From a checkpoint of a small segmentation model: 8900 steps.
Rows from block 9 of the encoder of a small segmentation model, named by matrix and row number. Rows with one number within an expert belong to one neuron, the router's apart. Each number is 128 + 32 x the weight over its row's rms, rounded and kept within 0 to 255. All counts start at 0. Numbers have three digits each.
After each expert's rows are labels from the 100 images, of 14848, where the router gives the expert most weight on average: "responds to" is what is common among them. Only what is clearly more common there than usual is listed. The data: Sentinel-2 satellite tiles (TerraMesh).
# router: router (encoder.blocks.9.mlp.router.weight, 8x128, trained with AdamW), inputs 0-127
# gate: expert gate (encoder.blocks.9.mlp.gate, 8x64x128), inputs 0-127
# up: expert up (encoder.blocks.9.mlp.up, 8x64x128), inputs 0-127
# down: expert down (encoder.blocks.9.mlp.down, 8x128x64, transposed), outputs 0-127

# expert 7
router.7:120100129092154155128079132148142194112108095170121083074248118115067143126147082147084136135131123125110111143150174164164107107115169133112186179140133109166138127168164163185070104125080124133162108140182148147079114124096159171199137132126104152198148106140094130118120109159163121111122087116155189129165079106172154149173115132099104148144110094177131107159116139089152156117078
gate.1:108099081082185102091113090149112112130067085129137105049103081057126131164159088126087122122122129099206153145099102111089140112089095087077097114144067087126149086151169160125076151148143158104116109148105075137152129167092118103165134131122161100149125153110133067131148168150147111054152110125123132119171199099121071098176139174143131137118090172188154125104087098106141147120130
up.1:161143084131120173127108112103158145171084155140198179106140133143102133035130187180137142136118109124105111190162142160115130071104163169135128106138111098199142087145137153104109107129091217134152140088209150101089130136109140175135129072182077153130127111109080108149146117144113137168144095115141160144100132143097165122160166134092151165159058052134132121115114103180132163142102
down.1:157118164151150150083088131080118149149149162170183166129140111129181062153098093112179141104130134112139139118099138206136112079118169138136148136092114089155170089135176140132153115192122142151132125127125107118121109167160119149110142113098068133164148118121139092092189186120168131084118092129153147077115069100103113027109086083071108068132164088151106151128158062154130077122163
gate.2:218132133101114108120102102161151110164113167158159177120119124129166123112133113150043109156109156133082111156113137139143077193112173143116137153119094085129097155136129135142113101115112160086099155183150124063138157092136138139130122197048143142161107103106163121123094169122141110065103137096099129088196100079120138087105038142127132123108172116169130150115035102133117144184115
up.2:075083117085162195162072155054104131134026097099137141130172098113099108144117134144114169124117135091151131127169080145126154151094151122158161122118166139152162115172120102112126162137114174151099074133138118115074156153116088102142169115151092183162154128118095132131153106134120102145132194218134137106123083173222170123106128143073118112124112072122132141119122186171136095096146
down.2:121088128121172150128071121144068154119105129114129141113116100123140148134148148116126226067125149181150105090177081091148176099109109110126113192105142124160178151164137141140111142130072102143201090152106148107087133172141105147137119136193048166071161137106135145144075110124069115133143123137181179172194146138173165154124148111143122102191087104129150125196099101118126135092124
gate.3:144106099126157104100105128170105114134150114201087146147107107124132127125106136115123147067142170044193143144099123101154112175111125107151105144190133163144232119150148089162099138116115104094117115088070087142101107144163179113183120070199079138125099160133102151128087129149144115067087109122143148096137116077118082122122115115184092072143107086081150138195090175147121144119136
up.3:140049101187132141109074093136153090146136142090044120153165143120115097163132133062134109122097142141125115101147130116077122161137102101060121157099170189090152188176092166111126116128102110089148160088126136123126106123096145137170189093170070137151090120157116109133114077077131177095107129081148133050163078161144079142177106142124109103114105112093114120139050136153119151094108
down.3:118068097135112119133092136144072138102133134127080092090179081083148133149117125140127125160102124118145068110153148119082095098075094127127179092135140145153164129163176118123142140158114076098139072110114142124092114138102106173086185080171053146139165098184089161069086115112092190103141101152161066074161092176174077099128110087141094121088122159093124183100116092143148129093129
responds to: snow or ice; main land cover: snow or ice

# expert 0
router.0:113211133057141116120103154175153090174072150121105111174113143133132108173173147109124145128150115099102138091212138161149159118080179112156186131088151086147071127096141110129072109130147108149155102081131139095173150168092121084133106153141141153115180111143107125148137122148114124203157170172117130088128174131132201118148127110138123098139129132114084159167123062085119225149110
gate.1:133104139138138101104069111107117125157148123160044064115162091081116087182117114110105122150079107127139114113174118096084060131149148080130186162154133136134137150166110125138112109170113069126120089088160139143117116189100073093075210083104115097165110149185127147127120120167111205089147165140126146105185137152156124096143135167136091153124141133097083159087092132086168112063131
up.1:177143122144151118097089108114103113134150114137067088164133105106102092180099106111080087142116107094140128107143115111148054113133143066118150129176101118105149163159111121170102153175094073112133116061120140115110150189108075101106215123171093135139140135157113127139074144199152163106152173116164160097140139181167109067150112134159098121137100141090083188124048115078140081100144
down.1:143170098134173105125173157146176093108164119095165133134097105091128142085160130158092133142133163127131142106111155133108170135117135142154113117114070106153095095078188168124113132103085148095205162155154094070099157138164151132208075137125074134078125155100157117199097172111090099142072086152105134119162138093120091104110083057134133145172092145173159130137118201100135152064138
gate.2:185149128139125066076103071173144115133178139161078086143176156090195132101134117088083159137124165119157118102081147215096129103149117103118106183070102136113100179124129125075126107115129113119127164116100098116167151105146164107172134124157095085168131149149147072124088081124099111105086104096146064123143108081111077105127115145063168135139135152125148103167131134165109208078162
up.2:076095098106195182156113158080089133097107140127160147077108102154082112133122161169163114135160116113091141156159154059138098147088060178176156092186154123167149071145128137138140157127150147150124085141146177143083118154091098161064122114151142194085131080098100182132170139144110144144171176164127116156086155180139111126128161134152097154119110131112117162057127111110144060136084
down.2:110105108116112170184120107083046153129060069060127097147145139135065131179120181148107146130161127117068125110184104120120130163134141110072115108157146132133148128142111080159142163138082085139097103141129129127080118103084106137089145119135114179119137145123045162100160140159088156141157166137219181178166139186161155165098126158130112111115072078074144139125127150104116111133104
gate.3:092147171141166104146123156087131142125181123122073141123123186114193175136182147158153098141098134164164101069153134094068147179149149118126173090177158129107045146156107173114096104139141100185125086123122169188186124149187108116121182129173162037141111134110109122097123089116118187178130175122132124136105105193172135090153178139142146120141160148130095138121155120123162133117145
up.3:091162129094099054104114135144122133099141165129146126096119147155134100113112167058119089100157154056184096091107122084127096140089177120197100122193119116160101116107069123180145123157138129207122097068101169167161157161060160135145136116149157122083097111145108176157146126131089107141105114098101077105128110145087148147147134160211086209128166128112093129138142109116119118164140
down.3:191103134095150103089122108159149139126175183182046102121172119133125126092096159113103178174062138184128074076117171116089056170123119111140103116122122180126121154131117131121152167119155104136093142079151165104165156167116131116136200096178114144131119085220138141115047092161122124086108110076152098107155139140120107142192092120120121127124173138107115174134091126124108150161142
responds to: main land cover: water; main land cover: snow or ice

# expert 2
router.2:098080133124151170149165046147131124152128115070160137068164150181090081095106157091154150145172074117117143151077103189106146130162082103100114080095119128125152070122151112159140130117147161101118189120107138163133075116090108105147095090131138144158137066110145107147113139065077135096122101145085124174083152108127087132096175123133176167069150167121125073095164175147077143141176
gate.1:135128161086111120179118119138094161107161195141124117103146138127159198122156113087131092152172126134172122085151190111101075147138120102158168149115167134138085166076114168111154104131146131145129079105109139200200150159117142132129119158095154062107164140144149186105172096121179159125114170139112080080150110109096186141134140119123070136170217162058130158116160110080158108162130
up.1:131151163058092131181142127094097174083167188148152137076112143142177108123136112101122120156147092112182105148164156158148083145089142149156185126125181106143071092127150110132113144125156147208062065141081113192176129138110108123126098120103144037170149142110155166083122155146144124099131166120100126091129067115126132147124103135165087112132163145100118172132147102073184074114149
down.1:164137138124132116056155181076180162103195094176181134097106145091129109133113099147142091158119102079158110175075150162111112126146173153116147135152079107102111091129145111121116116149113210133120122124153057140125116135120116086109110110076113062193087159123165091135190153123174115075113133147061083108086122096079093084123132112096122149125105114159096172069167128173152113120127
gate.2:121105123125075138122122126144167140151206112168130147148164115156093134067209129155214102147079088203122143135149154115098134112129073126117087068097139143096134104114128122045173099123179175156138065091087157144179097089175151112140094119110139089137107110138159098149122098095116120140129091123106129115121158110068171184157194160153165155123118157172148112109164119160106146131151
up.2:130046117166099173141101150093143133127132126124138150152132086177103105087044106136149150129091129189105150096159081147158070154096120067110102081098169149114131120172164128107118159173133171145136133176114186112165108155096094076121157106149110128186069123134095091204146156139082152140135170156147141066134145108160168165136119136097108135124118148194073084105143137133119080086168
down.2:112093151146192129109107176084135101123167095168146110147089099114105121134160033190117120145140119224138135142129117142128157184066121126083145126093153089152168122122203160083132079156140137109166119192093132110073116164162113094132098115087066102156111153120180103143120133119122145110152136158068098094165136131105133125113118043084124090162113144153095115125136156176151114073131
gate.3:063133149125159090133092113187122154134088186078125128164136135106078148143098139158146102145084193194109103101124124084180125097157068123125102148133114142139162136124124127108124106062112105137110163118129160058136134130109102124142152139114101157085142097135172157164151137094100115070178141118222127081124198144185181179141128128130044105169096163132112099134090118142097139076151
up.3:125181154150122089128080130177131139176135144096177154147121129103132187127147082134193141184054193211091096099083105136132120102160070146111124168116131107130157152147146125079146080094168122078117177106092100062125119105154120107153130139103115098112146095160165133134109152116121123087165132124160075058158150131164153170075118134105080095124131172153135107148116131101130153035145
down.3:098155133131131087138172136158134096150090185087107116174093090152131159103143064103113109094099124149147182093121130094133165158107119146148081145092146132189112148136163162115115091095121107124137128143091125074131184113166181134184075164125164150075090131088155108194158122133139066181169162143109104155157161068146157175107134072165115109180104212129134133149137172073113159102153
responds to: main land cover: rangeland

# expert 6
router.6:173149141118112190140149091163174153165127102131083119175095096166130141153097105134140084147115122128117148084134150154127125135158150135056143101114111133130106081081100164151160136089080139062117199146133134104159133149142106093185151124100227169093123104079107170104141151145137172109066112098188172168086104139147138158147067142076153157100070119176086118159098153105099112140170
gate.1:072109141170145134123124070165090186147104148099070090085149113138109102102118160111228171112072119153110152127163107120176124132131131111200138135118208155177117147192083134147072141108144107138105119101129149169164078130097121123104137097171153121119138119179133186113121081123152159130139191144138109130101088154170148152167214166120127098140138097091114054145107122152127149100136
up.1:121080175163154162084121083108132178159118090129114124069094128134104062145116083170214130126023115118128154126148119159119116108177203111080122133130134119108136138165104135112133159152134115141094119115150110187181110147119076080101153107139142076191080127177142094115152128156202144126143104149128107119100118106091130168155133121069117108104101075155112065075124118177160120120146
down.1:115111118168193131079138197139103110109129137085143127128101053139152154139161051160130149129156128144141153104133109136141150160090098122148146180087152093188124133109172160096096094108086071096207089194075141119091136155155153114163074138108104112114134144100190130178106132090107120144137148181075104110167115120162139112091127031122106078155125148138127124155141180107129148081140
gate.2:179158144198064135177156150069119121113146062095120118209117081127126147093169120192119114119111124141070189107120102091173139135097105138135146132140126109034074125127075120121172160129092173106141140174159097107155167102123125164121163187089153116138107105115147144137174161148115163177125118144142153082087139102132139128186081139172149130135132062163150153168131115144099135128073
up.2:091143128109152134083143132126121125154112129119123121151166184110129118204133142069180097149168134128161092197122174129130137097088103147162128084163117132162140075106148147071160117122124109098145182100174067147103163110132124100166108100122148118089177132067133149114156152079067119034122156148100101123103158139178057111087108113121084172154124184124105124141098149050124081110171
down.2:096118072118185145096086158156097128118106193141156118163152075164159110146100134117111161060175149127112176129107075109159100164122139100154100168113159121101203153139077151156108199163156119141162143164091144116100173130114120149136096165146095186096106150131144169116100145096175095189162104158158146148155157115104196108114100126116126079186176087122151108194129123153070087129114
gate.3:132155114113083105104144094150144132166114069139134141195090167146150171115166140161150067109101183141162120097120142094071185145110113149130092056118093140082086099067133156077150137127148191128137147120165114123128154115084131144144152139110154167093122167136185165156105182127137159107124120117100082131074160097092137113147096172181140153141139096171052138106140156152068210083118
up.3:151112131155128118181129164160140091082166159127111125144210079097141106118071096114110186159136129127104136138143135191172106137152139109114129216116162107154177140160170175185131129108129036146116109181117152120085089138163155100135156115131115099167086134137091094118147085140146083140078125139136156078183084108176140159085109050074100099108149159109154106177121142137158097128142
down.3:104097114093082126169143092132072113164101112107103088179133066110057154166132126134100130141112114184116101121207094110140143163097067099063107064084156163165205146151198089128189130094145077124107124156086126128112138146133112139116143178157130152122137120161111133124110074165085134111162132086174179157196165122153126152153095120138130087144089177123127110159091102126117157123102
responds to: main land cover: rangeland

# expert 5
router.5:086150119119106155124119170098151176103186108148121147124186154074165109051106074135108154046099145161115122171158133141099108157100148101120090149126121131072178147136134132147118174185158143131148128122172105156119162106104082121165139141125144117234108167104121114119163143154143133109115104098118109063128172122098118150184114123110158173158113108139083136072192084096054187117138
gate.1:111163124145111098114044151126139110173078178097183161140134113119102144115159154099130184131151154156126185118090156182116165119059114182112079129093155101122186124091151100132125074149121136072087166118104167112088146128137174140128112149064080152105118126139160171177119173094105077094138138117148084106097116108142155156108074105073130124128162074124076065139139151153073173093130
up.1:136104103077171134076184145167125105124133128153153091092130122135141164185098125073097127101162101084137154109160089161137106083141182079097122134126141101169132095115156127145121168100143072167088130152126081147142148139110131116116091199111192147108164154083134156082124089137113174122107113140134157201188119109068116097101136104187092136147113172107186126153164120045137051161137
down.1:092090137110121166150070057096057164081144103134061109092151148121112108141092154130132128144099111114126117148184131064097100102143142140091136127120109176122113134187111125151174156100109116151077106093138143171127095154055087143082189129183100134148153107147068152064157111149094160067168093100161115165127118165127085140171140182150126145083121087106123153095062087156139114152121
gate.2:127137174106141132129152178142074143165132170116192141108178156121141120163069122077135074114139092150156108134150109148147122113140163175131130176118135132138173107077160118181166230154107086133181122101074080119085124095144129104120070145105100161105162154101133124114113122153160083110143089146205133146158094108125184079091111126141095133167087110109110109125159096096147170113226
up.2:101173131203138186115103173103086148106176061112110131122094184114167123202132148123072155102114109106176135158198117117152170142120164132099182111124125166135131107106093136123138157157115115167162085138106121151074105089131097155103100075130152122111171134099099160152113147133095160140132131175135137153099106186179108117106145091148098141111059023124115176127163130058166130110128
down.2:170111098106123122128142170141199061175158128159137144125133119083106168109195100184073089181139151173082133117142172174065152160121148158110102132069075096155125102090211179066145081105113127099137149151164132078072157155144167125161106155118135137128129152154145117143103155115104089152123089156101099106171109077107119088115050103119170114139124147131150123121125134120113182085127
gate.3:085157116150103163103102134135096107118161091153073132179096143111189125148176152126113082134109156111131082138173127054094143182146172165094186072109148168113133138175114133089158172118113090119136084126176166184071100071107112166129139081131133125111185109147122167082109140096134178154120129139119127123132101146133169144105121182192149119076102048078124145103095154097173125155092
up.3:119094137182085163082098127086131162120169104162140141150130101127196100135159079137196103142107113171132143155094131114088098196127135125111163067125168124101156135138097117124147140141142172092194081185152142161118086150145078105073161089092077094183177121131157123135195140108120201128118165155062078110114113134147155135113157124104116080108110100121061126111154158135139068166135
down.3:109113122130106134134116128138138158109116132174096145131113132126152111150075136127149076100090096027156183185090111108166084106192186113120134118154106191054150159148091107193131115119187135142069125078144112173172104139069108134110173139133165112148091087147126121087157140159204136094124107109137133148064142112090129118158145157167153177078156096157112134106122108153146091187140
responds to: water; flooded vegetation; main land cover: water; main land cover: flooded vegetation

# expert 4
router.4:133180152108118118066159091099124070103162123106163118103098094155159130156139186162104147165100135117138098098112215144136175123103158153185159128181107131119031088104141125139109127067127137156126128140133148132160080130176095083176102145117163109108136145108214060138099159132129097158136067105080164157115153162129101099148098106121133156137124144176179173107160099165177137130167
gate.1:076162143094127084108161167102150110203173146103123099142123156083175120100136121134166180098113140125197165094140143121055148141136143135123141074146114098133110163105105101068113100121180090154087076069157107132164150130142128104165163103158136105125082151126142161150116074098100150158131158083073144208093118129154077144112181080151133160116142170112109119105160169153114125207180
up.1:188138087158184129080177127096125115136163097126147145119161143107117156202116225100099092109156160077133103146069148110135112112130114118171128121151102117079144112126084123155125132171101093071158131121127096139110125123161121098127137163146136168043204182134138143107101127144133180116103120151180117131174177154145156055116146122135135101181124135105161213152163163069114105103153
down.1:176110153086147061069153161166136117144166184113146137147124137096153147084063096153089115157109158112124157126090158168144082135123143125178139075135089107172114097083180133146123081141116109106137158158196128105108175124160133092155118132105113116144101118138194095135077157098150099119129113118062068083145121112133030092081054128099104155094137192160107129142105143131156141093141
gate.2:155133099121124160129178128136079133146152162071137142128148152151160120169083189130103113096222142088131140105084126077126172160153081102141066117158139136129135117098136093136149161175077132173093135081092162132083157086123148141161166143218122186040130133099116148119101111149146087164071133132181142169119171139130131128129152165158106128136112133068168140180180132127093133120177
up.2:168162075107117133125108133154199123094095109196191089106134133100085116096120124130095130130149174148103078122122166162124088096054166143146124145080114107175119128141143187107154132154096130101164132144144093113099153148137182169172084133060143127118106169118095128177132187130136069101200114112134122075164071104142152121114052150131127138171130081163153124127099114082107173113071
down.2:100089120157096145148089117133065091119042145094137093147120114167141166170145119132121106105178148107094143092183091095104137197104142158113144143112164098203159133154118145120131136102094068089163112148048172135075110116091136121119096127117119151094174150132110174161138137114100123182165135187153125180170101151169183147082123148139105070115131109041131077148108142088144139108142
gate.3:123120147153150081103141104131175078102151146156120161103065108115117188189153122120113123179106145128146119145060172113078133183102169148104127106137109095151156075152137125149143047051176088106089162136104167154163079108146120098106114143098133110117099132107142114134137167106076090080117096129066109151123117096117138106093082067096103185094130169156113096138077143181151055157122
up.3:121132163096138101122102113092160097094147110161108149121078148114132079190082094149094147168073118106186098190136179128166128153090186140113187119128089167100126106194149136158131124161132178120127083157152108118190098130093089119064147124091116095162084087116126117092165132169119106091145151140076088123114121083092157099122083127151108118088121185144049182078120151139173099111116
down.3:087119097090137168121141091122085108123137126063092097123135124106090128126108166100098153071167153122075116129157077078108157175144090125120120157153112171156137120158127132201157188125090118141149133131186116102094144060121120120122129136206070194127109167103066128153130112162080111151161146120198142161162157118139112147123197160149140119156018126118149132139097164086116155108121
responds to: main land cover: rangeland

# expert 3
router.3:115115092156098128090093137142167177140090101148150122135086079130153107128187096175176130100159118126116139109146127131068116148089092128091075118084093119109211161091145046124181126141170127117098048080144112169128115087137157159158128097091096192087134193134142097122126090109140105106118054154092108063103129126097162139170149130147167099138122079127191132118161139140096154152118
gate.1:140165125146144080157117106149121119138188113095096115210197164095113174167193165098153169135070093152119141118077185166039172150142114098106117095071132184126181118088100147091107123109142128132159106132147144127141137124141155142137194102135115145101129108198119155127073100093070157084154122132075174135086147161109128134119156080151135156086149120101110091162134169143101117145088
up.1:124099126165052166198138085147115100164115103076102131100120155112115084073085147118127066136111099136150072125126112142124164179135114083114158127073131154100124147160132112146155163152149124097165115150152103111139137123064102179107170088162093155138070115178076145070083138138121172070150136107124125056111194173120103144179136168137122134112125138130108075120071137150108165134051
down.1:109135155132125120143123156122114099115133123100163119163111076120113074144132081125089163151125100187140132110135116148180129129060098107092130164123176097152161143140235117155147061151121093128143100186062124112114114121178120106116098132100086097146136118106164075130136132141094148106125139114117172090208144161153079158106155033086134046148103204128123145161140147100164115086136
gate.2:093129117104123140076106113116110106103110145149157101194096020175139094159142119151114133086111101091092160157099082129162096151080158122126156102132159131165145152174149108158146190159097083060124093162122145139117076193079060158072115167104134166110149070144129144110139195127090129136106128122169177139216129159095116136134090135127135112112163076114105118114132137143126085172114
up.2:135135117146104146090144168143128124177199098136112171148116170117152175115163122146175130089128194152162135085112107129075194137134135152094085137077105131090143122093145054097167163094113157122179125130136121130137092178138161158196099101147149194084177150098137140157112131108100164109169054114154125199085136142107128172094187126149168131133085124160145096095141158128064175128139
down.2:073127086154119159112164127086109105101135089106129052098127135124089090100074113115128095114165096103076082172147095098146100157127114128103152143155161121108101120150089067150078145051188126127159086183113097183112100058081099141068127128123083138180140140094088142109165128108116110085153177150109087118137129136136111143088162148172124157130091170077102117095150161069116126076081
gate.3:161130096089119146127161060097127108103171086139123126127168148155084177118152141104167068164178138078095119136102130176092123098131111174082148189157091128172091074129155100116137163104131154115120061102128091137145105120109149087128078185128146149128141157094100161138128113079097140078122073102167130101139060058114127180100133123212133128145095125105148158091144168089152104055120
up.3:158152174111116070091108093149125125110162156120081128092097103203167108175124106093084094179146132153148071070067113145127119136084138145125182199124132123108065168129191146145144118099104097140148099157087165164145121172115151147127104167106090126138132120132188151125073129175145127135130153111080088112106138137127187127092140103125054074149156183095096166137118154069185150139105
down.3:098073142127127120132124177102106122126134124107138145097115096083167188147164105163161126135166124160126135158118131122155158128106185199104189105098139120170167093103204154139132138109075089091169093198159119124070109104171109086108102112074065126122198133113125129131129161052059140138121093153102115121185129131120076116084139077133126124148103122120087058127105180126181113100128
responds to: snow or ice

# expert 1
router.1:129094156099184145102131107134122185080123124110121106103070093165134139165155077145136107149086177145085093070146115119125098124105139137097143170131138147183094146177082131147117162154102125107156156188134127102162148113102056035100158160133154165109166182138177104145161117153125128109162117106174099137172179125133147140168144145131155090176150203096114166047141095104189149112117
gate.1:153131155118129078078133183112092144150141112169051097124112154158121094180176096098145124202154127130137136099121136123111108156101116105118148111130156136161113158206090167131151097123168101133139089096169180128114108126130112134096239129176124119129147140149136135084125037131169129138145149127117098142091140209120134085150181118139132087116091156074167165079171103137175074104112
up.1:165099125099093143167142100110209099128171125167150162115139081106139158057070134140190177106105107182113186121122122167124053130178106121175109149122136126124150088125174107150106101140094103107095153163145114099151104121198133094168104101145161124134082114146096105196171119131139099158128112158140123125157127041147089176101129119089135090125157155148119132163126202165090131102191
down.1:170159107107141147109158150112148144111159032163130116167146212057081120145135181136095126150106111136124095170094144101119118095124157102108117048173036162058126089104108098115098115139165183156105169121166060122138155116079101099127132142171141103155096141110128102095109150160130126080136099102128159117093159135109083112158088139154159203112093099154138174089154122140116120131132
gate.2:142123141131097174100139127129120163129103163126139112147143155155140132136177090153126083154168133112127105108137133118109171119189203164142145128136117126106053169055107129138120087136106131107117114132160130148081119147194139132122082143118110103128193211124151166106126153110165182130103077164193129166089058112080238094098126154141126120108113056098143161096173151084162138148118
up.2:128131121115154140087166107079149119085106183100125152064091117107092131111105087150195116150167136061128107087095137143092138122190144115098090195199128160128127113128136081127186097142069130160121109119125136107135157163162129144121138129189111128126125147122120121138186099114162138167163087148166135134113164122092163099138142061109069102132072194087155229146137107127139093073096
down.2:138120061114129142174141158149097106100122086105072043167163083110119175118152138117109170132134129140097124081160141121138145164089089112114137058093121130151154133117166112105102166104121077114131121167109119083051157150136138179154112130148091174112168126135111151146066134093055141127088108089129164153183114145168080179089079060153132138138140125121178110190076125104111165092087
gate.3:138120098146133164148093143113100118149127167134149125105145083159089136152098104092104108148190121078102161104183112151168101126076176157138157144111134149202068118154097159137119109039062089115106081145113138153084168163111127137131067163173110115115155122089094167126135086131088141084117186189131168172145057104080154076125125116116142119166109115124188144152152119062165129103146
up.3:124072087131168140124087116110097099147136153136122142086126121161071168134171156137114142138137172081077128116190095110113121119101167165092150171150132152196117127135129174152106116077054122124072091068090155172088152139139125137118109138125083148120132175136087156114117163148123123158115104116106138186141061100119194124089100110064125101158102040127152083154054122099164097084120
down.3:095119126166098143207102164085111183136103062104065140201125114073152148163124095186111072129159099100127152137134145140134148064168154155091164142089082129114124140136146119138141115059142111086151097147129121145133145102078118166104113111090148140128168128100039141091199166114138144138132089167129145117090106151145068128114050110104147156089086105163121133101078091137124098095112
responds to: water; main land cover: water